{"model": "image flow-matching model", "train_examples": 194171, "objective": "flow_matching", "cond_dim": 192, "logit_normal_time": false, "widths": [48, 96, 144], "blocks_per_level": 3, "init": "torch_default", "optimizer": "soap", "beta2": 0.99, "shampoo_beta": 0.99, "adamw_lr_other_params": 0.00084, "max_steps": 6500, "weight_decay": 0.2}
Rows from block 5, named by matrix and row number. Each number is 50 + 10 x the weight over its row's rms, rounded and kept within 0 to 99. All counts start at 0. After the name is the row's rms in percent of the matrix's.
# emb: conditioning projection (model.enc.1.2.emb.weight, 192x192), inputs 96-191
emb.75 116:35 77 56 74 59 50 61 48 43 51 47 64 43 51 41 67 52 56 43 49 54 66 44 40 46 43 60 43 44 35 82 67 60 45 45 61 51 51 55 57 64 44 39 60 55 47 44 60 50 65 55 45 45 39 64 67 66 44 41 58 35 65 45 53 37 47 55 53 55 65 63 59 51 42 46 61 32 33 51 42 43 67 34 34 37 40 56 49 41 55 26 51 65 62 59 52
emb.76 098:57 58 50 40 56 54 49 64 64 51 60 64 55 45 53 43 49 52 44 48 22 44 67 53 58 51 30 14 37 50 82 52 63 56 57 55 47 31 54 49 38 35 45 53 57 70 51 46 65 54 42 43 49 49 38 63 46 32 62 60 45 57 46 39 59 36 53 45 56 44 61 48 49 37 61 57 51 49 50 67 60 54 60 41 46 57 59 42 36 52 63 54 54 51 54 62
emb.77 114:48 76 60 69 49 43 54 39 63 43 54 57 46 25 37 58 57 44 42 53 45 54 45 57 31 41 52 59 51 34 45 49 40 37 48 47 52 26 48 43 55 39 50 46 64 61 51 51 51 52 54 53 37 65 60 83 54 36 50 53 39 57 72 30 73 36 41 64 35 59 58 63 38 62 45 54 46 36 42 44 54 72 51 43 43 46 56 56 43 63 50 65 57 38 55 53
emb.78 094:45 38 55 50 51 49 51 61 53 49 54 38 52 49 19 50 51 50 70 55 49 65 65 43 56 46 50 47 68 42 27 46 55 56 50 64 41 08 41 31 45 37 58 51 24 56 50 48 50 60 56 39 48 56 58 71 48 62 49 54 48 58 44 60 51 52 56 64 57 39 52 63 56 57 46 64 51 43 48 54 53 75 56 49 62 49 50 47 65 41 45 58 44 58 40 50
emb.79 112:49 34 39 52 48 57 55 44 43 54 54 52 66 52 36 57 36 60 32 63 39 49 58 50 46 66 33 52 37 27 62 64 49 52 48 65 43 59 58 42 41 44 52 37 43 46 50 43 45 60 45 48 58 46 53 36 27 65 60 48 42 46 51 42 27 56 42 37 56 47 34 56 46 34 55 48 56 59 38 46 48 47 59 42 45 52 58 44 45 55 64 46 54 50 49 39
emb.80 094:42 73 48 61 44 55 48 51 49 54 62 50 55 38 46 43 32 57 52 41 50 53 48 58 48 38 40 52 22 48 38 57 47 39 61 48 58 33 45 43 55 54 49 52 56 43 55 40 65 46 40 62 20 56 35 44 61 44 51 41 49 49 53 63 34 52 41 59 23 47 48 52 33 57 43 65 42 47 54 46 50 38 62 39 24 51 64 59 43 45 55 68 48 39 41 42
emb.81 090:45 77 42 37 49 51 48 45 44 45 51 48 52 58 53 57 37 49 66 49 34 52 58 47 41 50 58 22 49 43 31 51 26 60 40 47 49 43 42 41 54 39 42 50 59 44 47 57 60 54 52 37 37 47 44 46 54 68 51 65 42 39 52 53 68 50 64 45 38 58 58 56 58 35 62 50 53 34 62 43 48 41 50 45 41 38 68 43 43 76 38 44 45 55 60 51
emb.82 111:52 37 40 26 41 75 59 45 47 67 52 42 45 41 56 42 48 58 52 48 38 55 54 49 63 48 44 49 62 63 50 62 36 49 49 56 47 45 54 51 43 60 48 65 54 62 48 66 64 39 51 35 47 43 50 47 23 64 62 45 50 52 50 63 58 50 47 49 31 48 58 42 54 59 66 42 54 57 62 43 54 41 55 63 53 64 51 51 49 39 44 42 43 46 46 48
emb.83 099:55 35 60 43 49 56 71 35 41 34 61 48 64 49 47 46 41 68 52 56 57 62 55 74 55 50 54 57 57 29 44 63 43 34 48 60 37 36 55 32 65 46 61 38 44 67 53 41 47 62 55 44 52 60 25 48 44 46 40 44 62 57 46 65 57 35 67 48 30 46 57 53 60 42 48 45 57 45 24 53 55 58 43 52 48 52 48 44 61 40 59 43 31 41 49 46
emb.84 119:53 43 48 42 66 53 51 47 59 49 62 54 52 34 52 51 38 53 47 59 57 44 39 42 67 50 52 49 59 50 36 55 73 49 51 50 56 61 47 64 45 67 45 28 62 49 45 48 55 50 56 35 59 51 50 61 55 49 45 57 54 64 42 47 39 50 44 45 48 58 55 30 53 36 60 19 63 55 22 78 51 37 38 46 50 45 62 56 62 43 64 48 48 54 49 45
emb.85 110:57 65 62 50 53 41 61 60 44 47 36 53 57 60 55 46 48 41 66 65 63 54 51 61 54 77 68 48 36 48 49 43 63 39 55 58 47 67 42 44 44 54 46 42 51 56 37 51 44 48 43 45 54 55 59 59 68 54 52 44 49 43 45 47 54 58 47 58 57 57 52 12 49 36 39 51 42 52 57 37 50 50 60 54 55 52 49 37 59 61 56 55 46 49 56 48
emb.86 090:38 43 47 42 22 62 47 56 57 48 57 31 64 83 32 45 48 42 57 46 50 45 38 54 43 30 40 28 60 54 67 68 70 48 54 54 59 62 53 54 40 55 49 47 38 56 46 44 42 56 44 35 56 63 52 63 42 49 48 41 43 46 42 50 59 58 47 29 43 63 59 40 60 34 50 42 46 57 44 35 49 54 52 42 52 50 55 41 55 50 43 42 46 54 41 57
emb.87 091:45 57 56 34 32 55 62 43 44 44 48 41 45 59 55 43 54 37 68 45 36 43 55 69 38 46 50 47 57 25 58 56 60 56 59 49 56 35 50 37 45 38 49 55 44 46 52 54 54 45 55 30 46 58 41 39 49 37 33 61 60 42 53 52 58 49 60 49 44 51 40 43 51 39 48 34 41 51 44 44 45 56 46 56 44 50 53 61 30 41 49 49 37 50 41 52
emb.88 103:32 36 41 48 62 59 46 64 44 42 46 50 60 66 38 41 55 48 54 58 66 41 43 36 31 52 62 35 55 36 36 34 59 48 50 46 51 58 51 70 43 45 32 48 44 38 39 45 56 44 38 63 44 41 40 48 48 50 43 72 56 54 40 55 43 46 45 53 41 55 56 35 55 58 62 35 58 61 32 52 57 49 56 34 67 56 52 32 64 36 61 55 46 70 43 48
emb.89 118:36 34 36 60 61 77 48 49 41 63 51 47 55 40 49 54 48 47 57 41 28 54 56 46 53 50 49 42 43 33 49 51 55 42 43 66 66 57 52 47 51 45 41 41 64 41 56 54 58 72 47 49 52 34 43 47 46 55 46 48 43 47 50 52 45 34 77 35 61 44 50 45 47 35 58 48 62 48 39 58 48 62 50 40 36 29 57 66 75 56 38 65 51 40 37 59
emb.90 130:49 33 47 23 53 42 71 46 39 61 28 44 53 40 45 56 40 42 62 49 49 53 40 41 50 44 32 63 49 41 48 32 43 54 34 53 51 35 53 59 50 52 60 44 40 60 55 56 57 74 63 37 57 53 51 48 14 69 62 72 55 49 44 46 83 46 57 44 41 57 45 59 46 50 45 42 47 49 46 46 56 47 55 33 57 64 61 46 27 47 67 46 47 47 33 53
emb.91 109:58 60 49 79 57 49 61 58 42 35 70 50 48 47 37 57 47 44 50 65 53 56 56 64 46 58 52 49 35 38 73 45 57 30 60 41 56 55 50 46 54 39 45 43 63 27 47 46 50 28 49 55 59 68 53 44 51 34 25 49 51 53 47 54 54 36 34 45 43 44 42 36 51 46 42 51 48 56 38 56 41 50 41 45 45 44 49 59 46 50 50 57 51 60 55 60
emb.92 097:49 61 63 69 54 41 60 34 52 30 49 52 58 47 41 55 34 44 61 50 64 56 62 52 47 59 47 37 43 28 32 51 70 63 59 56 67 32 45 44 46 39 24 50 50 50 74 60 51 54 53 52 49 47 56 45 58 46 48 58 36 71 55 44 38 51 64 51 50 51 52 56 29 42 52 53 47 43 56 53 43 57 54 51 43 37 37 48 60 67 64 47 48 49 49 58
emb.93 103:45 56 54 43 31 59 45 39 51 45 43 64 65 39 48 72 34 50 45 41 50 54 54 51 39 59 50 51 43 52 50 56 66 64 57 62 55 59 52 37 59 51 53 40 49 26 70 53 54 74 52 46 42 41 55 46 48 66 66 45 39 39 61 48 47 37 57 45 51 57 54 52 59 43 55 59 46 59 52 50 57 47 58 55 44 53 48 37 54 56 39 45 55 60 41 61
emb.94 093:53 41 50 54 48 57 56 43 63 53 45 61 52 55 48 50 58 61 40 68 61 40 44 57 48 53 47 38 41 39 60 23 52 49 64 55 52 39 45 58 49 56 49 49 59 60 59 52 58 45 51 49 40 43 49 46 43 42 48 49 47 41 47 43 60 48 50 32 47 09 49 66 70 58 57 39 57 39 38 46 63 43 46 38 58 60 38 32 52 27 64 54 40 50 31 49
emb.95 090:40 51 48 41 32 42 60 34 26 50 48 52 60 37 48 53 56 44 28 50 42 35 64 43 50 63 37 40 51 51 58 46 51 48 60 46 49 40 60 35 37 39 49 39 52 51 55 49 61 51 54 28 51 46 51 47 33 60 30 52 59 51 46 58 63 49 48 35 52 36 48 69 42 55 53 43 51 38 46 38 61 50 46 66 60 60 58 32 52 38 57 60 60 47 51 43
emb.96 088:58 45 39 48 56 54 45 48 36 61 26 39 63 25 58 66 46 65 51 47 59 42 44 50 64 46 60 59 56 65 42 41 48 57 57 59 46 38 47 64 47 70 30 39 49 59 29 50 48 68 53 46 59 59 44 58 61 54 48 45 59 48 42 56 44 52 49 51 45 51 49 54 58 37 61 49 60 50 69 57 55 49 49 71 62 32 36 65 63 48 64 45 39 47 36 55
emb.97 093:56 49 41 72 51 51 62 33 43 38 44 56 43 56 61 54 38 53 61 43 37 62 48 28 54 47 56 57 37 63 65 35 57 54 61 40 65 43 34 38 39 32 58 73 47 45 67 50 49 39 57 38 61 49 51 57 60 54 49 37 60 46 53 66 43 52 42 55 47 34 48 33 58 47 63 75 52 40 52 55 60 47 55 42 57 28 39 44 53 52 37 42 71 45 66 51
emb.98 085:29 47 52 32 54 73 57 70 49 47 42 62 49 48 50 58 49 74 66 54 43 48 48 42 42 43 38 55 76 31 65 56 66 42 43 50 52 62 59 19 52 41 54 47 48 53 39 43 57 57 48 46 49 48 57 42 59 72 39 51 56 59 64 55 55 45 29 37 41 50 45 31 54 57 67 53 50 63 58 60 37 49 49 65 46 57 49 51 43 50 40 49 57 50 57 49
emb.99 090:53 50 41 73 71 63 50 64 54 36 34 43 52 60 37 50 62 42 30 45 41 60 50 36 63 55 39 51 31 41 61 56 52 67 40 57 64 50 34 37 61 57 53 43 60 48 57 55 57 50 65 49 40 53 63 54 34 61 52 48 45 39 55 52 47 49 61 42 42 50 52 32 58 73 54 46 33 55 55 60 63 55 41 48 51 39 68 34 71 67 54 33 54 48 62 45
emb.100 092:53 56 50 60 65 53 50 47 38 53 37 49 56 36 41 57 43 47 59 53 78 57 36 55 24 35 51 48 55 52 36 60 43 52 54 49 54 75 32 48 58 33 50 54 61 66 56 60 52 45 50 45 68 60 67 46 53 46 40 59 37 56 64 47 64 35 48 50 54 40 59 72 42 45 53 37 49 44 52 52 36 51 61 38 44 51 48 49 63 55 45 56 32 56 55 47
emb.101 093:58 51 44 44 44 46 56 40 62 39 54 53 37 58 56 62 46 56 33 49 59 44 49 42 52 44 56 58 50 46 57 46 53 54 55 54 54 60 57 48 33 48 60 48 66 51 64 46 63 33 45 47 53 45 51 57 36 48 47 54 54 44 64 55 42 46 55 59 58 52 64 32 48 71 49 48 53 52 29 67 63 42 46 37 44 53 59 25 66 49 61 44 64 68 45 39
emb.102 088:47 73 58 56 46 67 50 59 54 52 52 49 68 51 53 40 50 66 36 63 43 21 52 63 52 51 53 30 43 65 75 54 39 36 47 35 40 49 60 43 40 52 37 43 47 54 52 44 43 39 45 52 42 47 44 62 67 44 55 22 49 60 27 48 61 55 49 62 39 65 54 60 50 52 50 49 51 50 50 57 39 60 56 55 34 43 39 46 44 32 52 44 58 46 48 43
emb.103 086:63 50 60 48 46 34 48 45 51 31 40 48 53 37 42 43 37 70 61 53 30 47 28 70 56 62 49 65 52 49 56 42 62 48 64 52 57 73 39 62 36 44 47 52 67 34 53 77 59 48 59 62 42 59 54 46 52 50 59 49 58 43 54 53 48 54 58 63 56 50 49 54 40 27 47 55 61 56 60 43 55 59 49 60 58 47 60 64 46 72 44 45 38 31 58 50
emb.104 081:49 58 58 60 38 51 51 49 63 57 49 52 55 45 64 45 51 51 49 38 48 52 38 44 36 67 65 46 48 72 48 45 52 48 57 60 48 65 51 50 53 38 32 47 35 36 53 60 60 55 44 66 40 54 41 61 53 47 38 40 53 58 51 60 33 55 46 58 32 37 34 51 43 38 42 46 66 63 54 45 33 56 32 71 32 57 34 49 46 41 45 52 46 49 46 42
emb.105 122:47 49 70 31 59 43 52 44 42 41 33 50 48 39 73 64 43 57 49 36 47 50 43 37 54 65 46 45 49 48 31 56 53 48 38 45 55 53 46 52 51 34 36 41 51 34 53 50 47 75 41 56 50 55 60 61 30 64 61 58 44 56 54 39 62 58 62 54 44 53 48 52 49 37 64 43 54 55 74 40 54 49 43 45 36 29 48 44 14 52 48 51 63 49 39 53
emb.106 086:48 33 46 55 64 47 50 49 43 57 37 51 57 54 30 63 50 44 42 36 60 42 58 56 57 58 56 60 58 33 55 39 35 67 32 58 64 43 56 48 39 47 49 21 59 37 63 77 56 69 45 37 52 43 47 47 61 76 65 62 60 50 54 43 75 53 50 35 62 53 54 45 63 57 54 37 47 41 36 42 62 59 57 60 55 43 59 49 56 37 58 48 48 49 58 52
emb.107 086:57 53 55 42 44 56 47 47 53 54 57 78 57 20 50 63 59 60 52 52 39 43 52 57 36 50 64 40 54 56 76 54 28 66 66 52 38 57 53 41 48 71 52 58 31 37 51 59 46 61 45 36 46 52 47 62 59 32 55 39 39 55 65 54 46 64 64 60 64 47 64 46 48 71 52 56 41 43 44 24 52 55 59 38 56 42 53 45 51 62 55 39 54 53 59 42
emb.108 096:25 50 64 69 48 28 47 44 59 46 48 48 41 64 55 50 53 40 43 44 30 48 49 52 43 62 49 37 54 45 56 50 20 51 50 38 55 32 41 75 47 71 40 33 55 47 43 61 51 40 50 62 51 52 42 50 51 51 38 51 63 61 43 56 60 45 55 67 54 38 44 53 61 48 17 34 57 53 44 46 66 48 38 32 39 56 56 52 55 50 47 53 50 44 65 32
emb.109 088:55 79 41 52 34 61 52 68 59 43 54 56 52 52 30 47 53 46 51 39 41 46 54 50 44 48 56 59 64 31 66 45 80 53 51 49 56 46 56 34 48 44 56 48 38 49 55 42 51 35 46 59 57 41 38 49 47 54 53 39 57 55 37 55 42 53 50 55 45 47 68 33 60 52 63 60 48 55 59 73 74 56 55 41 70 50 45 52 46 28 53 64 66 42 30 54
emb.110 088:39 49 51 36 49 62 70 41 46 65 52 55 55 45 57 47 53 59 68 40 30 47 40 32 70 39 50 56 48 62 29 53 50 50 37 55 41 24 48 70 36 47 52 60 46 50 38 45 55 59 43 45 53 53 45 76 45 59 65 43 43 47 49 56 47 55 49 52 41 61 60 37 51 43 42 61 51 56 41 47 70 38 34 59 35 57 47 70 48 22 55 45 50 67 56 44
emb.111 099:61 39 52 66 38 42 45 56 56 59 40 39 53 30 24 53 48 42 66 59 49 42 50 60 48 39 40 53 56 45 31 57 36 57 40 48 56 69 30 73 55 44 57 49 36 53 64 45 38 50 47 37 55 45 40 50 56 37 53 47 52 56 38 57 27 54 45 60 57 41 54 22 54 46 60 42 63 33 43 58 62 43 58 50 57 51 43 63 42 48 53 55 48 48 51 41
emb.112 090:39 43 43 34 53 65 59 55 56 57 52 31 61 20 42 36 55 41 47 58 28 34 48 43 68 33 55 57 41 52 52 51 55 60 66 49 42 49 49 59 52 53 48 61 50 54 50 38 65 49 59 53 45 55 57 58 47 58 60 33 50 50 49 47 43 54 41 62 49 63 66 37 50 41 70 44 40 42 43 69 76 43 46 61 37 52 40 49 56 50 35 39 53 33 49 48
emb.113 102:45 51 47 39 68 69 58 53 33 60 38 37 44 60 51 45 40 55 37 58 45 45 55 37 40 43 45 67 48 47 67 71 27 47 27 51 37 35 56 39 49 57 51 48 68 61 59 47 69 40 35 59 50 46 37 51 35 59 59 39 45 38 50 49 47 65 39 32 54 60 42 64 48 43 67 56 59 39 48 49 52 48 59 62 49 47 34 35 51 55 48 43 39 51 52 48
emb.114 090:30 55 52 51 55 46 39 48 43 48 48 62 53 46 38 53 51 57 32 47 25 67 54 40 55 54 50 62 39 44 69 43 43 35 57 50 51 61 39 67 54 63 46 58 66 45 66 56 55 58 40 68 52 35 41 46 63 49 54 56 41 47 55 48 33 57 46 62 57 48 60 61 55 35 50 68 59 45 43 30 62 36 60 50 48 46 44 17 44 63 60 35 63 68 50 48
emb.115 106:42 48 45 67 54 58 59 51 47 56 43 62 63 71 62 56 46 56 47 43 53 66 42 58 66 48 64 48 37 33 32 45 80 52 42 57 51 66 44 53 60 48 43 49 70 32 66 49 52 69 39 49 43 53 55 61 39 51 68 51 43 67 52 47 56 47 63 23 67 56 46 55 49 26 39 55 47 44 48 49 57 58 40 46 29 37 42 49 67 50 50 48 52 58 50 60
emb.116 104:65 58 53 79 49 51 50 42 47 51 73 36 45 29 63 31 34 52 73 44 42 45 44 60 43 54 58 44 40 59 24 50 44 63 53 51 47 57 40 75 48 46 40 51 64 55 47 36 35 58 52 48 39 51 52 45 54 39 40 58 56 43 31 50 44 40 47 49 50 48 59 46 48 45 58 43 50 54 53 32 63 42 60 56 44 46 54 65 50 42 64 50 50 63 43 61
emb.117 101:36 61 48 68 55 45 47 56 33 51 58 44 40 49 56 61 38 52 20 34 39 52 51 60 45 50 56 37 45 45 30 45 76 69 47 56 56 57 46 57 47 43 50 44 50 58 62 49 52 48 50 63 50 40 48 68 77 43 45 53 48 53 56 41 46 45 31 53 44 44 40 36 46 39 31 42 44 36 41 58 47 42 44 39 33 48 50 51 50 58 45 61 66 40 50 46
emb.118 087:55 41 48 59 62 44 49 38 55 53 43 47 58 53 57 53 74 60 45 46 31 50 45 50 43 40 42 49 47 35 33 38 54 62 42 44 45 32 57 47 43 46 51 52 48 50 59 58 45 43 36 38 55 61 40 49 30 50 61 58 66 50 46 44 58 41 57 69 37 60 47 39 52 31 35 47 55 41 37 43 80 53 37 46 56 53 64 52 48 42 51 58 54 36 60 44
emb.119 093:49 67 43 32 53 47 42 67 35 42 53 51 56 40 39 43 59 43 64 51 31 53 56 59 61 50 53 79 46 60 33 57 30 58 59 39 60 64 35 58 57 41 58 46 49 54 50 64 53 41 50 59 60 65 55 44 47 42 45 49 61 57 49 50 45 67 49 47 40 54 52 54 42 49 54 57 62 52 56 52 53 59 44 46 49 61 57 42 18 45 50 65 48 19 40 39
emb.120 092:46 34 47 57 44 50 49 60 37 47 45 37 49 35 43 44 56 53 48 52 37 31 59 69 55 37 57 72 39 57 20 47 41 47 38 44 62 19 44 57 55 61 32 40 39 44 58 54 50 40 53 67 44 64 61 52 36 35 51 57 46 45 45 49 43 49 49 38 62 43 52 48 51 49 58 46 60 53 32 49 60 43 51 53 22 53 42 61 58 29 62 46 58 56 31 47
emb.121 115:57 41 63 52 40 62 54 47 50 52 50 62 53 44 48 45 47 52 27 45 69 72 51 49 49 55 49 66 49 56 53 60 58 40 42 56 42 51 45 55 53 42 48 43 55 52 46 57 64 51 55 32 48 64 46 63 50 45 57 47 50 33 66 57 38 49 44 41 42 49 34 42 49 55 53 53 33 54 46 54 58 47 45 36 40 66 56 41 48 37 46 43 45 47 48 47
emb.122 108:66 50 43 61 49 38 54 57 35 53 42 51 31 58 59 64 28 74 56 67 59 39 54 71 37 53 34 38 47 66 39 54 39 54 54 33 52 33 27 54 50 44 53 45 58 52 48 47 55 32 50 39 48 51 59 57 48 45 51 52 54 61 45 46 58 46 40 39 25 52 57 42 49 61 56 35 53 46 65 39 64 44 48 44 45 52 55 60 35 45 53 54 42 55 30 48
emb.123 084:37 53 49 49 41 46 40 67 56 50 46 41 70 43 53 68 51 49 62 57 50 48 31 48 55 48 37 51 46 62 64 57 36 48 63 49 39 40 52 58 53 56 54 49 51 68 45 37 51 45 48 54 65 52 46 44 54 60 65 50 39 52 56 54 57 53 52 52 61 42 52 45 49 32 52 54 43 73 54 59 66 50 48 60 59 48 45 44 41 42 40 64 37 25 22 44
emb.124 102:39 43 50 66 73 40 61 44 36 55 37 54 43 44 51 39 43 50 51 48 28 63 52 43 50 40 54 58 56 65 71 43 51 55 48 53 44 69 61 45 49 60 44 51 64 48 43 54 51 58 43 73 32 43 49 33 51 72 63 61 27 42 49 64 44 40 69 52 54 47 59 51 62 53 53 44 57 33 50 57 59 49 52 47 52 48 52 45 32 50 63 27 56 48 51 35
emb.125 114:59 42 42 30 44 57 59 60 46 40 45 50 47 56 32 56 48 49 24 46 37 49 50 56 54 62 43 55 58 42 39 42 48 68 44 48 54 90 44 56 48 32 43 49 49 55 56 45 54 42 56 41 51 49 47 41 41 48 41 64 49 37 47 57 32 58 43 53 43 51 61 37 52 31 70 38 57 37 37 39 28 41 42 52 60 42 49 41 76 38 55 47 40 53 42 53
emb.126 122:45 29 60 63 58 51 55 59 53 47 51 53 51 54 25 58 67 69 68 39 43 55 47 53 36 53 53 46 46 63 79 49 56 58 42 50 60 14 50 58 48 35 46 38 34 34 44 70 64 67 44 49 44 60 44 59 45 48 49 66 51 50 51 33 41 31 61 40 61 70 48 61 41 38 29 43 65 49 42 40 55 57 51 39 44 40 43 48 21 71 62 51 55 59 39 53
emb.127 108:44 40 35 50 65 61 39 56 50 51 48 49 54 53 57 47 57 33 67 62 49 43 54 55 54 57 61 43 67 55 35 56 67 55 49 52 42 76 45 39 57 51 46 51 35 47 59 44 52 65 52 53 36 41 49 39 38 57 49 47 49 46 35 54 42 41 49 38 44 45 59 78 52 67 58 58 57 33 51 44 44 39 41 53 56 54 41 56 33 49 40 47 67 55 40 66
emb.128 084:50 68 62 45 51 60 54 57 65 56 54 54 60 52 41 60 39 48 37 43 29 70 51 44 46 37 48 51 25 36 35 58 48 47 61 57 52 61 56 59 52 43 33 49 69 40 56 51 58 54 54 48 29 36 53 57 65 55 56 61 48 47 59 30 43 47 50 56 54 51 63 44 40 44 34 48 43 50 57 35 62 44 65 50 57 29 53 54 54 61 47 37 78 56 34 49
emb.129 088:51 61 58 64 47 37 35 40 52 63 59 57 52 54 49 65 53 38 39 37 41 70 59 45 32 42 54 77 58 39 39 28 53 48 47 56 34 35 59 65 60 49 52 40 75 36 44 54 61 59 47 65 65 47 34 41 64 42 57 54 35 39 54 49 71 53 69 38 38 48 48 46 52 37 40 36 48 51 52 61 53 55 54 56 54 45 52 53 66 62 36 63 53 47 42 57
emb.130 088:47 60 53 30 49 50 55 57 51 46 38 66 50 55 31 51 50 48 52 64 59 52 52 61 44 36 46 53 54 52 51 52 43 57 66 48 66 41 52 34 50 35 43 42 41 59 67 47 49 35 62 45 50 57 52 57 61 54 61 45 43 66 50 50 61 44 18 25 71 81 35 34 52 52 54 34 62 46 46 35 68 50 53 56 26 54 33 42 62 55 63 39 47 55 57 49
emb.131 107:52 52 52 52 61 50 36 59 57 55 47 35 50 73 46 31 40 56 49 50 65 34 52 34 52 64 42 40 70 47 04 49 65 47 44 50 51 69 32 30 50 39 40 37 32 57 48 46 53 61 45 55 56 40 48 53 62 38 58 53 43 49 51 35 37 32 49 56 54 51 55 56 67 51 61 52 54 62 53 71 58 57 47 55 43 51 54 58 66 50 57 65 58 36 48 55
emb.132 102:61 50 56 57 41 54 48 41 30 54 53 55 66 47 63 68 46 51 29 52 59 66 56 51 50 42 54 50 63 70 48 53 50 44 49 50 58 13 53 41 74 55 56 61 36 33 30 60 36 59 53 56 55 41 58 50 42 46 47 38 42 73 67 61 52 51 62 45 43 47 47 92 45 35 60 37 54 56 50 60 43 51 42 52 44 45 49 49 68 51 56 41 49 55 40 61
emb.133 115:18 42 54 38 57 70 50 44 33 47 48 45 36 67 68 64 55 51 71 46 57 43 56 35 55 42 36 39 48 58 24 57 28 37 42 52 50 66 42 45 43 56 50 53 38 47 47 56 45 62 57 46 49 56 46 43 38 59 61 53 53 62 50 53 56 40 59 52 55 47 68 60 49 42 60 28 47 42 61 42 40 48 54 48 42 45 58 31 37 44 52 48 61 52 42 35
emb.134 087:64 45 53 53 54 61 46 44 56 67 36 38 53 41 48 52 79 33 54 51 50 37 59 38 57 51 55 67 55 38 46 44 69 52 56 56 50 58 34 22 50 56 40 57 23 43 44 48 61 45 36 50 66 49 49 56 47 45 57 56 54 57 55 58 75 41 65 65 40 65 58 37 52 48 21 40 55 45 53 55 61 44 60 62 36 43 48 42 53 72 38 57 35 43 65 42
emb.135 099:29 24 49 49 55 55 63 38 43 58 50 55 55 32 47 62 39 59 43 72 52 53 45 63 66 47 44 30 50 58 54 54 60 49 42 51 44 65 71 53 56 39 61 61 52 49 51 48 43 72 48 45 54 42 55 45 44 59 51 26 40 47 45 54 44 45 62 46 45 47 65 57 45 55 64 56 43 32 44 41 56 58 43 57 49 45 51 51 68 52 58 41 67 56 46 52
emb.136 086:35 13 48 47 43 49 38 39 49 53 56 35 52 53 74 53 55 51 47 58 68 58 39 35 47 41 54 51 63 50 34 65 46 52 52 40 50 31 63 41 44 60 49 53 37 57 31 58 65 23 48 40 65 57 47 42 47 44 45 62 55 41 39 57 37 63 51 55 78 48 43 74 52 40 53 34 49 32 47 53 53 45 56 50 51 58 47 56 59 43 52 39 48 44 58 38
emb.137 090:62 51 33 59 43 40 47 40 70 37 42 56 54 50 38 30 54 60 42 37 43 40 54 54 52 70 59 60 51 37 50 65 50 63 54 54 47 49 57 54 56 39 64 53 46 41 53 49 49 29 52 72 56 54 59 43 42 38 56 54 48 38 59 41 14 71 37 39 63 43 56 26 54 68 55 63 72 65 45 54 39 59 59 33 55 48 55 59 70 40 53 46 47 49 45 58
emb.138 095:32 57 57 57 31 46 41 42 56 54 52 61 47 64 57 66 40 35 58 38 59 64 46 53 50 66 48 35 33 35 45 42 55 47 27 61 52 93 49 76 56 45 35 33 65 33 38 53 45 53 37 50 38 56 41 58 58 52 41 56 35 58 40 38 31 46 40 45 48 53 44 58 59 36 45 46 64 31 47 60 39 43 49 55 55 61 43 54 59 46 55 42 54 45 43 61
emb.139 088:46 63 67 36 48 41 58 68 56 53 54 39 51 39 49 48 26 45 65 52 54 58 47 50 59 44 57 25 60 51 39 45 47 57 36 61 62 39 36 65 33 38 58 50 35 49 62 23 58 70 50 39 44 50 45 48 70 51 54 40 43 37 54 48 45 44 37 43 62 48 72 53 49 53 55 49 27 46 47 63 60 49 59 48 54 40 50 53 51 52 30 58 47 49 49 66
emb.140 111:41 67 41 48 34 55 46 37 38 67 63 46 47 34 64 54 57 54 63 48 53 61 51 55 54 53 42 27 54 46 83 42 61 47 44 56 41 53 47 69 51 51 54 63 70 51 40 49 62 53 63 34 51 52 58 60 48 50 54 44 50 57 32 45 53 58 50 67 43 40 58 38 34 31 43 38 46 63 37 54 29 52 41 52 57 43 39 58 40 54 29 45 34 68 52 39
emb.141 092:49 50 50 53 63 40 31 59 49 41 77 58 51 56 58 43 35 65 60 64 61 67 57 60 41 47 41 41 51 44 45 68 39 60 43 45 50 30 49 45 39 46 45 41 57 34 62 51 34 55 44 57 55 40 55 48 48 46 49 51 33 42 64 61 50 51 62 53 52 58 44 69 52 34 45 63 36 52 34 44 53 53 50 59 42 57 54 48 59 71 56 59 31 58 46 55
emb.142 081:65 53 44 36 53 43 55 56 40 60 54 43 47 47 51 52 56 50 26 51 47 77 39 37 46 42 38 46 53 67 21 63 43 40 45 64 60 27 51 74 67 59 48 62 40 45 49 44 54 69 59 52 24 42 46 52 38 62 38 45 64 58 36 48 60 45 44 54 62 40 35 39 37 30 58 48 52 51 38 44 63 52 51 52 55 50 52 25 44 41 44 44 37 49 57 55
emb.143 122:38 55 53 42 46 52 55 48 31 44 60 40 52 58 45 64 44 56 27 44 52 55 57 53 55 51 43 13 39 43 74 55 48 50 41 47 42 84 53 13 48 50 50 41 47 39 57 46 64 45 58 45 64 61 57 54 43 47 48 39 45 48 58 55 45 55 40 32 30 51 50 67 48 40 68 48 44 47 52 56 45 52 42 51 57 40 45 51 88 54 70 40 44 47 39 48
emb.144 080:50 44 43 60 41 57 64 73 45 41 56 54 36 48 25 51 51 49 50 32 53 43 57 40 63 52 39 55 44 29 47 35 38 59 51 57 49 90 53 38 54 51 43 47 43 42 50 44 55 54 50 37 44 32 46 70 46 56 47 50 47 57 44 54 27 46 59 45 54 38 49 46 52 42 64 49 48 43 56 62 55 41 59 45 43 52 71 61 54 50 56 58 52 42 38 45
emb.145 091:55 45 53 56 68 48 42 33 43 40 44 42 46 57 32 45 54 47 53 53 72 53 48 43 57 50 29 41 53 53 45 52 58 34 46 49 59 68 45 41 37 42 50 56 37 44 38 57 52 51 59 51 42 40 63 59 38 49 59 69 52 38 66 50 37 41 65 55 46 42 51 56 48 70 48 61 46 50 37 56 57 47 69 55 61 49 64 40 61 59 57 42 48 63 64 52